config.yaml
model: "encoder-decoder audio transcriber"
dataset: "short read English sentences (LibriTTS-R)"
train_examples: 26041
gain_aug_db: 10
input: "waveform_16khz"
tokenizer: "char"
vocab_size: 32
encoder_arch: "jasper"
encoder_norm: "batchnorm"
encoder_activation: "silu"
encoder_depths: [2, 4, 4]
encoder_kernel_size: 7
encoder_wave_channels: 128
encoder_wave_strides: [5, 4, 4, 2]
encoder_widths: [96, 96, 96]
fusion: "prefix"
decoder_width: 256
decoder_layers: 10
decoder_norm: "layernorm"
decoder_norm_position: "pre"
decoder_activation: "gelu"
decoder_mlp_ratio: 2
decoder_head_dim: 48
decoder_fused_qkv: false
decoder_bias: "all"
decoder_qk_norm: false
decoder_layer_scale_init: 0.1
decoder_parallel_block: false
decoder_inner_norm: false
decoder_positions: "learned"
decoder_prefix_bidirectional: true
decoder_connector: "linear"
decoder_tie_embeddings: false
init: "trunc_normal_002"
residual_init: "none"
optimizer: "soap"
beta2: 0.99
lr: 0.0016
beta1: 0.95
shampoo_beta: 0.99
eps: 1e-08
precondition_frequency: 20
max_precond_dim: 1536
one_sided: false
adamw_lr_other_params: 0.0014
steps: 4000
batch_size: 64
epochs: 9.8
lr_schedule: "cosine"
final_lr_fraction: 0
warmup_steps: 80
weight_decay: 0.0
adamw_weight_decay_other_params: 0.01
Rows from block 6 of the text decoder, named by matrix and row number. Rows with one number belong to one attention dimension. Each number is 128 + 32 x the weight over the matrix's rms, rounded and kept within 0 to 255. All counts start at 0. Numbers have three digits each.
# v: attention value (decoder.blocks.6.attn.v.weight, 240x256), inputs 0-51
# proj: attention output (decoder.blocks.6.attn.proj.weight, 256x240, transposed), outputs 0-51
v.81:050121117153156163113099108153059146115097150157145139102122095134108098063128197144128138174137096119168143085155126104110091138125154140135091160089149104
v.82:118120150168118136164135155079162141144157116145147133096118162105091177111109072121142178168112135121159131102158078066120113142130131142140126181123091135
v.83:131134099128092115106125160131136126056160119172132124107092080093068098129106135181118120113175129155140151045154125153143113134147071152199153176112126133
v.84:094151112068127133128123166123099122103103163128132149181118153115143120155142104105094113098140077106150166117184181159091162109121145157111125093129191146
v.85:205182142148071081101133133091141156118112161147115133109179066115074145104110186132105150148165144133145127152110156124118182151170161156073123139177150107
v.86:153131116133130144102149121129106146117144118118157098158168109099146112143140126111138104140129159172128163112123136158110103115138107149075128105137123138
v.87:144163164170066136144130169143078167164143092103129146128133135153050170124152062148118092180134075079130094098117145118165121095128158078141125159158153148
v.88:137113154161089143087130069081169176135121126092161114151139152125094101191120127115104093127144160175135135081064074108085085048127073097158131148134121067
v.89:053173165125158148075120098134131094125137085137133094133150153106117186139104150139139173134086162123108153115090181128114078050198111199108143125126089112
v.90:112148109168127125089149154165113118076111151111128176180109147156221139120142146080108135127081075135155148159148149140136141070138140134140093094073108140
v.91:078099126133106151160147097138135140120131120056122123147166085147172125128103114113073180143124096122178109118100142140130115110147137168158092087203153144
v.92:139198105117119143145149098144096156108151156151125151097156154042118160141146161103102141140048161132149108133182152111130142106141075144144139193085119081
v.93:089133185107127117110079076108079168135186155126121146120099192148094206099151159138129174153116095157132191141172163051040112145169110123120125117210101107
v.94:091186139181130105110152180142087125132135113106140108129167125099142177138108133106113135150184146116125148168187068099163144139172167133120158120129103162
v.95:158087178125103129114120092126130122111114131143112115112152144116136140109070104091104169057199128133145112165066117097170147193120132141135101072127113177
v.96:064142129114136089088163160040092160110156128136035126084138147128160172180034176162118141098127124152157136112120120072120161062176162114121114087135083163
v.97:169123112144179131200112125183169090160133142140133130106108180117103145105128108123150164151086167146171140128134162143140115156137101097176123107143090153
v.98:140154101135103130170074142152114106084026133145059104173123192056162131174116177133104113104058090150088098157050155137139107128034161175125168059109169107
v.99:142091164157191074096116139098169136106119168122066046092196118107169161143181147147102139183158143169171133124124141124166158167091091098115090076091132076
v.100:103103170157088167069183183076097113088114095173120079165103150059106134137122131186120099175159172164111100175142205071061110147202125121200163077138048078
v.101:166149120084165110055210169173131193092130065153134175187083166134125129162156159157093139088096144091108135156147114143146157107097160097157069115153095115
v.102:130117120157128106156108136117077115137088088183153198124136112153115153088170146183112114130143055099175086104142150167176146098120184073116176207137145096
v.103:149190126156047145052121115136173130132099102150140149140115129119111054092069110166189085183161113157174108180143095112156169127000114133145130121159142093
v.104:118120120134138149103144119120144126096135148161071147154135090146117096115129066148163125134108180130124128126201165128143128120118140064156096119106171104
v.105:156135144063075146116094117121140109170089136150125135114114085104021128142203093136123142136128150124095095096148130086112153102168128089157156091123096089
v.106:119082169173142167104215151165105169093152131101144163179169135149115121092188121175114141138116141130113178132082163129167127135112053166055051171083089100
v.107:109184146127127100058167074135106164064211133119142108165185135061106083102132113149147100075115116173191127159061170063104144193091130111145135094117102123
v.108:185193165079143151142130138132163088130140128145176110103187172165200125156167158072141131086125141101105083102120070143148097121119096082126060099119134009
v.109:147170128114114124049185082070129147166079144158148154135122168136163148138104148087146067097080099140099142142102157121100126133080143097063160134116175160
v.110:093112059186091098157162160150110136075133140129119180169161110087116120161160169079097146127180110140109145086125168129146099159172144149171193146037130152
v.111:110164118080127147126123121110165148127091087113133111101124121143141091123147162101111163095137132161122150119032145139089144137139113110089124211120139129
v.112:124165120212116134206143115141060120140146135098125120065107126093113143082135162121203153060099146137104136093178144120180125134113170161159103144099123138
v.113:114099065101129103106142103115132082138133136111079103184182140169047132116196143057126108080129126063107128097132125121107073119106098091162161075123126111
v.114:125188127088121159076107137151135089151154148190157147076106168200111166140032137168186110208165218149108113152187128113135122169151164124142132122051086120
v.115:078103105095126141100118182184092166118117050075170110076071114141161165152115123098144123106100138180105108105116058104096156168087090087131126157109094174
v.116:102157158155145143132089173108082094099217148108123034148211186142170140087088157056162137156100124059090169105124145118109149169063143098104068100090137165
v.117:123086148100189144127125092098144151188168133055083161101197152138093112144154162103139060117119108098103089077135122120125115165097118126144115182143115131
v.118:119080117077114124105108107124145131114090039142167114121126213176141111097134160090075169010163034127185162124166142172118112088144161113113112150143083101
v.119:159177133073104074184170162163130123134148131128115196108101116127137159154085121148124100038094157084076085047143110153037157108119183097110145053058115168
v.120:148111089050146145092134143184160099055144169121122123065103104119153133074168083179124108136074147144087117124115064093124143143033018062150037152114082088
v.121:104120157110120108128174148092085154138109128090101185136103117074156134092103097107099141141145095147124121177175169148109204091085122146085080155089142143
v.122:093145156152147131087136129114112105128101121143126217136162132090077115157084077152158093114110142084135155076105149107139139128118106132123110149048169178
v.123:144121112152109198128169123201148167128146162150127129183089168113126136134110160145112157151097144121123137126067143200172145133140107091132113081138112171
v.124:132110167067165112083151161175184176173145120088209100130204179092127146098104133092110119150064192084142127151187085051117141179088081135192156103138089089
v.125:089142185137147081149178107187171090122157115150125183079146117069088123084146115166067119087194082188165150074087120176128139124097204085085118128164175090
v.126:130085125111133133141170098112140108127082136143122138139153222126139124137130043119136126122145151125149131111051147121186147129193184151141103159046054133
v.127:171159108050089144064147061138158086175154168151113149109101080168186153063120144202103166069157165143081110130089083179123092157216171037038181105126145124
v.128:082191179180120124135169127161104133150061131132102125081040108124056128153131119165073190097179206142119121134140210117117135167144155184103147139119155108
v.129:158121107162124155181117069175153106173017151014097113110154102137138095177146174134067176071150106075165114103122107136093087084157154136139224077091038093
v.130:151036149109097061134107161151152158137111132117072118124142089140095180094108121138152171113152193121101192105071101129097108090137170164070162077099159112
v.131:192148083063202126144040107148132135143103101174151121175136150131118118163074116178106105096104156138114120165183086100147118107092113147098151139082098153
v.132:095127077174168072182162130162121005175141170182148131129210132142206101140152093095155136137128135094118166120129149195178117072145147152163098114049167117
v.133:057148091146118153202111071185100196088060132127147159117094013108086102075184082181097142099081095139129114112143088090168144172160162116156108105106142097
v.134:098145110101110088044158168180151069152100129154128123064193135069143172125190141167192095086120124097041083111111149117154153111119135035106188138086118145
v.135:069137132136143105110112125154101172115126142110174125125143149121066086172099082108113119178162186235195124152058206102164090131165141132106096141105121067
v.136:137182163157155117115113159163164202154149175139119154087138196076164185154123148105054146128172068210069112123166110075143199132104099137161128037173093153
v.137:149130124104140074157080151092154113174108124127094076097110123099125075182076223079092186102134151133188143071131162167071084106114115181217103189174145142
v.138:050144174114121037113091140100185128179173160206083139110169109198074161156099144148107105134136152133044126143156117103115133109126105098126120104135090130
v.139:155105147096100172094136088101110234096114158118133162123079069168121085138113078147154198107076126115109120172122044114166142175146078029138079161129066167
v.140:129142174148138108164149123116092180111121176182118170061113138091109133111124134202107088153056076171170109095144168177109142133159123099156128130130126101
v.141:171155138164210118074197102164129163129159056079126096116110131138108195117157117110123135161149171092097126123126132086084108135122086069184112154130125088
v.142:088115062139100181102107173118094092067097079125150148131160173063081135105199109110116151048119143102119139091156136234104112109123159124149196089059102121
v.143:112092132201093111143111122091132172132120164139059130095125050128106133125108062158145089088111131081092038086151133113155156090116076172165105111121165113
v.144:090162114093143113122153143161100100156153168096103181118142103145189164091114125147177159152086167161112132219110118117107119143097130090092100168133157157
v.145:160117129093149084100072176128122171103045157162143111130089142114101142176087132132165100156100143129169159073151154108063117098100124118078105172145158135
v.146:112133161107136122167080087134158116095120165175136116114134122120130105155128153145105136120126127133140118109101163100169120080092112110142137162140110146
v.147:105117104134075130081116118129145122174113144090114110117129087130166188112110139135116123116154162172163187171091124110115116202141142145085145121073154203
v.148:155134088096152118164134106087151105179152159145142151196143161111114129167132125113123106154115123136113173068163079167117122118110135117155120119182086138
v.149:122129123174133114130168115175125157192155062112087158112157111168195122083111134122125154118107135127137073098127101145143101218146105186153108122195104054
v.150:125151059106111122101087124128170082131104128119110132168099167147092120175153127130170139124122160166122080166127184113126094119149131169124097156119158145
v.151:101136142083123101121147136137124119162094102092157129102132131132126144152092131171183118160134088149111117161165130115134126141113116174141133136131147130
v.152:172161151116129166101117149101129112164143115121112151168141159148145131046136157154134115151111129162137152112085161151100079098167123103116070123124110098
v.153:147146109144142151195096178134075148097132164131116149094113086119098134147079188135154100102114107107115094121156123153071103116131117176137091096126147161
v.154:135117135065139108102149108118138160130095111081137102106127123175164146157110101189124171136126145142122107147073160053096173158131176084157088144113184115
v.155:099141096116098123105098101104110153111165105102102146127080134159108116196121168169145128138120109162100097067119099094167100126143132140154176066151095111
v.156:092109126153172077066189096073132091149136086144124140069111125095144153134157172094140124132141155166090111123159089090108140125117150052162103125149140121
v.157:090192137147088092159126128151119089138093153173089125113196141118078168144171134124114116145156151170110096129093167150135146105127129086151151147120137112
v.158:077107088148171170156097147122053095122103153111099102103084161154087193144127147110133121133135098153156143107138079126120117121093154108148128108181141181
v.159:155163093091132152111129124183109123112125105096106151125125133133104117094081084163189126146138099125131130123155106149117126154154140173185102092177104059
v.160:117115124140108105123126146131133126165154127110148129139138108133132119156149084127118114115142148116156179078118137115184178122168086148159156087102141135
v.161:134124180111110121079078093031159091096101133129157126176140167101118147111121103145121105126127108132127174121149170067149130141140112132082131112185114051
v.162:132076119135134114117068127091157144142132128098118108156110089126118157090120146047169125147108142110101137133128111144109190141094109141132140143089081143
v.163:129117136107113129142159089101213121166140158134112107109084149148177169099168097143096124148137152173099115134096131151119113112145169131084101120094109125
v.164:124141165136112093095118124131121150109107162163127112086121124124145147127194103139114150084118126131159165128117137051149111108149141161129152110124148162
v.165:137179138108152153177146138143063175156099119111140147119092151103097137101115138147156098147123128148125144124121117139112169109125205149163148115089129164
v.166:078168117165158140144115145109129177138150187163147175066107150138142149149105145143156118133088144159111130140143170118111129062132161081094122129134161173
v.167:117165126173119131089117122146126090147112137105051098084126079185108183155168178083114086140124079203133100147096133123111117175048047139074092171106133125
v.168:133104114081117179153123127196133145119163121113118137134116144119131166136087074116143137080135124101117126140116109178106074135085113117172112145123100099
v.169:100105127174125149147113150152098109064083140167086104162167144137098110151096136098070106117119077099149122117156172144120074150163145163153128164118106122
v.170:127110117154116175196115101094123137104139153107102117094099133096101148113127157091188118157151108115125083169179123150155156143145139154137125112162122163
v.171:092123110082172096142159151137109132124148090116157127120101125077157105130128187145128152168075133128139096163049121159106148109107159122136075101111159142
v.172:118125120148120115108119107135202121116094138110113110164132166098131126132126131152106096110148134133107129129122153104114131147148111148126136080130126113
v.173:143121139130158100139142092070114189095122144129115107114160092083140098144083139128092147164117118141119111121171107106158092136141123110153091127135089130
v.174:131126149154202127070047116157116134093149188184153156116093139152151107097107177127152122106124094073149188152136095137165146114138174133145158135111062090
v.175:160100115137088126088152142112112132069147168150096117115146134135144136206122160139121142142085125078151197091111145132108133149101158154129151192163111144
v.176:148139147141058103179126138107103136113100136153156095176123092153129119101106121152137136112127106112128117128116122093100132121160142118127128127120112175
v.177:135138140099197121146132184155106079103130135104113242141116122142090130143136148131140104106120117107097175118079124130094151099120097120070151155108147144
v.178:137155156100091070137090125117084163152118114074126132126102139097104157121090157105130132138107153151100117111168107094143150134162093126163152108110104093
v.179:112071136130077058115154157149145146143120101051169154152135117143158133088108103073137123133118167123108148129116158155128144122142107105133141137097120127
v.180:169115106105117109108163163057119099094126118159131105116081092069096096133163137139124120108119163093134066137126104110105150136128081128163137108177135134
v.181:116127120134144091136135103148166116108141171141117124089155154156134146124128112095145119131080128148126131121100118148162124133051121126114131125126155167
v.182:134048101075167124124109179115122119121157089116141092096132150106106092133132144151144109145151143138152166116106144129124159112078088141067126130120135150
v.183:150130138076125112082085110127156096145131166119158117156179107133162135132098141144121106125165140064094182068108122132183144089133112177163146138139131112
v.184:094131080074125131105087048134115127145125093124114116149114155139145152118184099163125154167125192133123119119117123156129126116125115079135139110082047106
v.185:153133103122126131177135148128140144077146151133123117099189217137124073049114106166171160137099151144122119101093066122164157132104115079119104111149111122
v.186:078083121133089183145116125158122078185069131175162121100155119068190129091210104114112086128136194129142105104074083122133125136112094107134137115111108145
v.187:149125112129080107061155111160140114105214126076098107100163119119165108110137115096100113151122146101126140139131109133174155154126066127149069123095144099
v.188:106093076112101126154127143125117104122120132147128109080157157096110119182078152157104107099168143108106102085147129164077110112144124185148129106142113139
v.189:139120118140136167058130171108184109150126128131075075128076135137138178140166171144139084129082145135173191108147154125170148123152131108132105102167084163
v.190:096171177152147156111107167159122147149136105126170116161115091121103132116126117102105136111115085099151144118134156107101098152189120101138143103099133107
v.191:094239133116148079127107120142137109103129165176094127132095113148128163149115178113173118176155116162140066123154115159119130139103127123103159190122140114
v.192:134147095103097167104159114129163148178110133093136146157073121135126125067110089100055070081087135093145191116156173150109173100137150137093091080143151133
proj.81:132130113062094106150171084153153108148134156097176132129142122102128070116182128113188149111154061156160171186109148122092110194160081116069093219074120085
proj.82:086151122084109101104107183152124059128105120146114131070115126186109125123138134184135162156132099157114160147147106086141119108193108119076100144126177146
proj.83:148093125087110125045077143123121156129175161096118033157105095152123133152114120080153167126079159092181111142119173080148107102104155143138108157165123076
proj.84:148113116133131150121162140072107123120141145131103132123146118126124092099099143133104096168133104196134088144129197122120106153198118181179147145137146106
proj.85:145122196151112178175037106120157095167202124101142120158105122171145118153119133126156119151091149150059112079141144180154152113113147129178078156063094140
proj.86:148128160194111149151107121131120119162130119077116123140124134098070143107136165098066144100127113093124106158070131108130113180139140103153107142114063132
proj.87:105137122131177171191196149064162092138088127182140102148176168122174114129150099162076132143203098087113140111099154096101108132109100130090104144149118125
proj.88:104152119138117102095039102117134037158093134160089078114107134110167178071095152170142160136073168106097099195142160161147124139098155077153165133141138142
proj.89:183124160123192181165129141128164121107088115094154165116112083148116116090057126143148089113101179126128162141120098128139124148081121127125144111158181069
proj.90:184097133105157119165114136076120171186066142145151143060110125049088056122098157173105161118154155098107064105181160132094111132107072118212136156094205126
proj.91:070122086118136140118115125099061176118178127073132088130112116113086204141130161141173095133077181150114154135137155128120107133127086176133149133124182164
proj.92:124112107100150137157144173051101093103150109114137104104143156184166131171156097075141090116190066159110133074125167150140103190054127100148169134152138114
proj.93:140184116100145132144115106066190097148084137120135102160104107117101135088150105151144096111113079049083081120195071144148145128099123155123135109071222139
proj.94:105127162132078172082112132141167153131154112150145142134077125131114130068122106150156153135024208119169151121065130113125129141180145110160095087137148164
proj.95:102100076102126127108181162121129105119063153137072145149142125170103149105107228064160127119104138123096154136154109092100117113169151149101148166093155114
proj.96:147076086163107109124146162110150160140166163147150145108129171162069157105106071081104195172110120084130156117053088146084166134094181153096144116130069159
proj.97:105126130138173164152169141102133152186104139101119139101178085110105129098128123102114089111164156140167094097067092137145162082097076178128186148085123118
proj.98:100132144168090159089149094144131143121167146137141154126174114165075076159140091100143172134147126106115120112093195147132127127169165157112026187144071105
proj.99:139161086136100078103110151115154156110156109170115150114161128138165100070145107087068052092110099125139141124122090181130140081143176104143095125157145148
proj.100:129116084099125172128104107124122158162202104170155125104162132161090097181076168125110164096126104124126129149119117140209136098107175090121137114165112134
proj.101:152050114151076102129142146144142049157109081146073100134161125138153164148154185103203154141074135158160127174131133103192098084170111147133161133170111119
proj.102:060189149149142105060181125136160105118184081065140079137177091108120129112124155063124195144093153178150211124125129054085143192166152140045100098147121108
proj.103:100145156204058126128170162192130121145142086181074172177122145092070152113139218120151076137159115113166070098127104210107163145111111143174108119137168104
proj.104:099121139144189142165164122123128106138174100070075119124171156121174115163120099144144143037140053204174131101078073101199152112183115132111142126155144114
proj.105:113123126142177142104051116134179146151120117094043077131086105094148117126070056217165117114144161098065176213130131178159090119177116069082147151137175105
proj.106:121155122118156120111115115098098158078113118103074114136117133154116166122100080154152137104166107123109099088153076122126148167136122153089174123127181152
proj.107:166126109144077125149152181082076067086124048156109150083168086133177148141136138138129082156104085099089124145123139115163153104130166146140124138121176139
proj.108:103122108122059150162098168130105148174079137200037131120140172111095136083139116118138119113167206129118132193109086078152148079107096173133119134186121126
proj.109:113059112118094131173121124213139141140128134133172096149105104100160166164118199111112106210129094128103116115091060138066095119079106207146099143103123087
proj.110:125139123117120153093143130141124110083148124123089187130155118112153152164137140134110147106147163077073089107110165147125109114131097129082109064151092173
proj.111:150156101094045145140109150169055159096103058116162106056157115127146152158124103137124064162116155135087104147149112081144055092149173151207117091142109071
proj.112:168194169091112143116137122105094142121130099072065154109088057173082157108120128135080137164173099123170162136081162116141072174076149103118109119143115120
proj.113:181171151158127103127130138089150149073149170199119143114090137131137127133176153138116133107203112088126181160163079080101138116120160136091120177188070186
proj.114:112158161132144113155120178149115133197118148110156101135156118126098062102136120101132161133003064123168090104106116167151167142092176158151096066114214146
proj.115:135114105129128158112078184120166049125130172102117125094175138110133060165133146104090113135140051103148141097083093158115124135077126087173136165151150142
proj.116:175159128197144087166074146157090197182123129112107172110148071103107069157166071132134158181150187169139082138124155108118104160108118170150136177114138149
proj.117:072154101157086091127162157037088128066109160094149128141139108120183103144114084121158160067121125110103213159072143124116134100182152111084163125142105145
proj.118:130160107155152074086177217075116143171172170124130146160222138143095200130083145093102118195095146153122123092153160163106192168186121123129131101140140175
proj.119:099069127197152148132122150123091083172097081153124123132156088149030097137148123143176117179161115098146183137147068183160074148167127120096183174091079194
proj.120:104130136134115112143132163067066095150174136156134094052125145125142087094132151099136119130171146132138104151143105103160085098129147102162101123125173183
proj.121:121118119180127140090146067111125153069144111123151107081151136107140186132085159139173118114162151069132094127093137125125158162118169132135139109081183049
proj.122:142130096179114121112191148113110143117119164121101117090182121169169148104114142155071155118137102131071107115228135136106114118137104144115109097132154151
proj.123:091180119139153061050146161122066044143030127170146120121113080144120097091154157116117110150100111124205067111132151113140173179103171117059119063126172122
proj.124:112171078205069126127147158132095130170109121175090137129132067095135122123128049122142130100102092146164080158144138151111129109160079113134125114174091131
proj.125:091105169083147129087169108113141151130171163150131081122164137173112145152126173131100138178156115144123188102138182181138129102112133114226112122075125156
proj.126:121161146178125120070115139117161129138151202162121127071128136162152104109155170078108167111165098167092180077169088175100138112084084158062160130135163123
proj.127:111094106148094203203101135154098159123074099139122128077140128188153101159164130145150074193073094094115134142148107060052055149105095100080151142126105116
proj.128:151164155083149121078120148156158099142095105166192153157142138160163165130124137142146129187123057122159188138158107169105103078147139124133178105161107178
proj.129:116116168122155114112064136098152136073097113152109135141081157140175123093089135116189082110084125154055147137101145175106121123164114127130125122124126113
proj.130:153125146190148147112167120145208129174072135122168118199201220095109098097150120107080160148162112118117124089176085103106078115164098118114129137124113175
proj.131:189143150144173110149156109160170071137109148163051144102108146114205071054145099112137148154142150179113122143153118098120155119150135146128022117121056113
proj.132:072091128119181140035150153132189112134134255116153112142054107092170078174154108131121147093139118086109126100146099134109117137121126198128102160146106173
proj.133:158054100140107144101095104114133137130110093137140122118132111172130152101108141077146167184104120140153130135163168171149110127058104058153176150101148140
proj.134:157117079100110153130126139152116146100189092076111127094165104164227073146071128132147155155111094154141131163147051110145125098137111157072067051116117168
proj.135:120112139099119080117067107189149150095144175182086121139126148097180099111128154146102070142073139124128140174089173142147116119100146103115147134102150169
proj.136:143060141132195083162137128128116070114171084143138129147145117161113143131053138071127097182122133126136132144090134096173098104072132064149120141108158204
proj.137:194107129128122172133123144114116172136123162080110156171124166089153127051152058115138102133101144124146180179141099163114161129096123099177125100132118151
proj.138:126125091124067187106123123169112149143131129138166132120147108146094062079135076109083091118105146156117068160093110115128098102123099187163124102105160198
proj.139:073085114129104197187102094107120095149138112103090158179131138078114192113138091111129079107078151124109123074121101107146114084068138122084156164137099116
proj.140:064111116126098127158209069118070118162111151153106129123082082141104147113141137112099134142093165092114095123131159151133110091130094125101120163103155113
proj.141:154132123143102127122138134151117218147051145176084134054204141118090159063100123126204132100107150083145179125093113067174191160140152179108152158206156127
proj.142:113171127137088099033159124165107125098140065180119165189146144162117114112073131148166178176075163132069144130120119132179067119110093144121148135132115116
proj.143:110149110062107130095142143147123143162124135135164126172126113058099117068122109160072150134109155146103154141135053169105100151092147131121087163149091136
proj.144:057081127124170194170050133140146122108159072129179125154108104132113144107154150133145163202134121095143126102179177089156125095103195132082129146097094159
proj.145:137073169180174095186123109096157075140163142175107101171128112086059141129152073113106148096139095115148138173076145119095148161104167162218123082099100111
proj.146:165142107165153110078196146195167114163143120085103137139181147103164119125072090181109111104085101126090117102081111146085141148176123116098125120142130178
proj.147:123103079134142139157163074121122133100126149081116118099135121128137177125154153100106150145093156110116145146156074127089093132101150097115155139142161186
proj.148:089120093094084067113147119149121139156109186141146112118132150083141115125143130155087148162123081157132068089162143154153149138142155119181108095136144093
proj.149:092133117106140128134095133123132126118102111143136176113146097110170157131098126126205130144073095134159093095096146163070156115111111143123125186144142114
proj.150:092131212149047114123123165131041120131097115149122143135122130135138139094129222131144082124109118110121118148095114086154098109119144139140151100083192100
proj.151:137222079142150168114069089101122120122179094139092123114165118084140090157130112139118138105101112124131067141096088102151116135073108183060131134095112059
proj.152:153107136157127152134123147132103173082096155164132097118091122129207155089171187099189071183100191083142128136088158092126090135126131103101075171049153137
proj.153:079093107104097112125114122096105154147090091109101173123106194084174107133179147088111136112105231154168131137110150114154145103131121144100173230161178128
proj.154:154101142104125159137089113168064143089188093188132162133104134155156176062073129127148110086137166116185139078147117146160105086168126076172086134125134119
proj.155:085107151104164051114135125132157150088096099145160132095168122186179102125139137099096165106153104135139091092114125150130178111120107192123156175162157085
proj.156:130154172114110154100169060113119114118086154125189153168133128108175158093094177061125160158187092132160153111132114101056119119154105117091131071158128110
proj.157:165119085185112141066177098137144063149103117025107106179115102133099156140182063106107153155114185098107144110102190056105149126163117143110075096104118161
proj.158:097152124126078073150143123174172156118076079162177136145123096131130170093124076156154157147181123119153108169125157116106115125129100117148141158144133091
proj.159:071136159092090086158135116121104087165131161201173162150140167100163144133149074092159086179130124145225083123073154187139128136082112163098173126141122103
proj.160:115107128166108100165138096148140116179132110134122161082115131146157179124088090092106130227098127171171149119141117160161140143113082074167162124164140118
proj.161:082110135066094121122132094128130186131164126152167077170121087149095145146109152104125168130152101120068104129113218148160109125135126083162060137112059157
proj.162:140122145097116183142133078115120164062077184148138117106102177131085084167104116131071157143159149117116146145160117146099064069152145124100124093141146151
proj.163:194183139160104147134136149131086172170109175111180138102136176122127075111159152199181132168130124142171131161143113065145143066110141134150102183092059134
proj.164:104175122158125063121118139124121132153192120059072152112090110107083085160105183168138052143126132134133169103140101130138087132110109106195151182072119067
proj.165:211198115146125120098170076128138088076134088173164096105087226142077126093136123120111073197130128155191180135097185072124119108165063129094106092136139149
proj.166:116139114112132037111124139134114139135086142122132175086085163102091098131087133117143079185124137120170112149075135121079139152124134080100072120157118136
proj.167:121111093084145128134142089112135132078059149109143136152124080073087185086166090206085160097196149092135109071116089093069090126115128090132127085104153135
proj.168:154204147106135124131095137094121102134196064174114206119170157142149121116107116130177177084130158091192088155129168123205087105125135120117123191155135080
proj.169:117091129177155111110115152119171069183137112087159150147189148132130107122142123138167171079104125056099086144119124098144135060127130105069119131118133143
proj.170:091220108114111130069141081161173131166080124139087143157131189133149124150142102148038097133144204189134104142058141189112095123183106186094100174146142124
proj.171:134083138153085113170122127097119120080075091094117122073132141132091129101099080090110117150092147164149112096122174107152129152104203123086141149105130148
proj.172:106149111132144132104139127082044093120135139077165133065184132103098224095152140136105188053133153118140107097086158149088090106116150147159156190078137133
proj.173:114108158119121151086146075214157137161117115153141077112143151113174136185133025122155145132134145119110100084134108168178140114142126150076083138178157169
proj.174:132080170156095160162189124055142119107115145122175086157169154192103123134101147180143134138168107137124117170096146139084077091108131105092214133082113135
proj.175:133147159162076119131142111121161169166121139147119086079125110129166091083147131097106182154092117155126135131122146172112104131179057114139133149094113134
proj.176:118122158150153112124111113121083136152116114124124154158098145129147160159147166113129141097161145134138179054125066117125123149113184157164139132142113154
proj.177:133166131150146103107100094104118117082124116126106171087089166130095099158102098138071106104151152141143171128130108090094102192173129079085145171168126141
proj.178:088090123135143167101131096129160142095158110166133156122174195090161107146114065162091166181178142163159112082115107144158081123104053127091145147153122106
proj.179:129072093119193191172132149111113104096133153120051169122168112132126166149075116084100153182107109104153134137143093091127152099097107143065117080172117066
proj.180:133106073101091099131124127130048132132098100121110110088051124091133143146105171080094086173187135165115129119133168155146101105164083154164196147173103151
proj.181:116160165113154065170102137074202118113121138107123139146138070137127102137177124212071126118100107091152120108096132123137122148150146130145127141116121089
proj.182:108098135109143098157156080151105116138177136126109157121107063172090139180068070161090131132085126170116115098114112165092175224135165081154147124160140102
proj.183:113083167136111153135115167090169103110196091150115131068122102098131146117063158168129155175119145174120114127111148138162115128098115127128150117190096051
proj.184:109148075105126062153172153101129085135083105125162146097177194130187135100126099135146108111120191129165110142140163095157177101102154114149091113151125104
proj.185:146149158148110141152092179123135127136156154192103170168140092193137148085141126152127143162143079129151078122202156179120119139197194170096077139115173126
proj.186:211123136174130110174145163125173152094097110076061077152129105176128148139143077189158158158138168114035180150117153105114099101106098077176182148172061165
proj.187:166102082132147146138086131146132140126106143198105128147173144141134139099107129101068112177154119131124123199069120133135134135162160113135111106142100126
proj.188:110114168192086080085153166122122120174149092136091148109177149103147135104142140108139148112088158099179133140076143129100162129141139153120195137144164153
proj.189:146077120105120075113096116093142168127082156142174146146152146141139160117085156123144106155185131083134154150136094153136130082122166074118145123121110084
proj.190:137105089126175144153129157130131152119136086129140101165159143120134129158149078109186172105147162136100117110092096163113137097079138109126115154124092118
proj.191:122093129125145179110126103123177104130105180135112145143131107157128054145137098183082092131141192105128110158081150087125154077132138100106126118162137132
proj.192:144143157146125154135142166098062090145099097166092100105148163179114061115145134138124190117145114172120111091109106131142102101089123149172150120135108166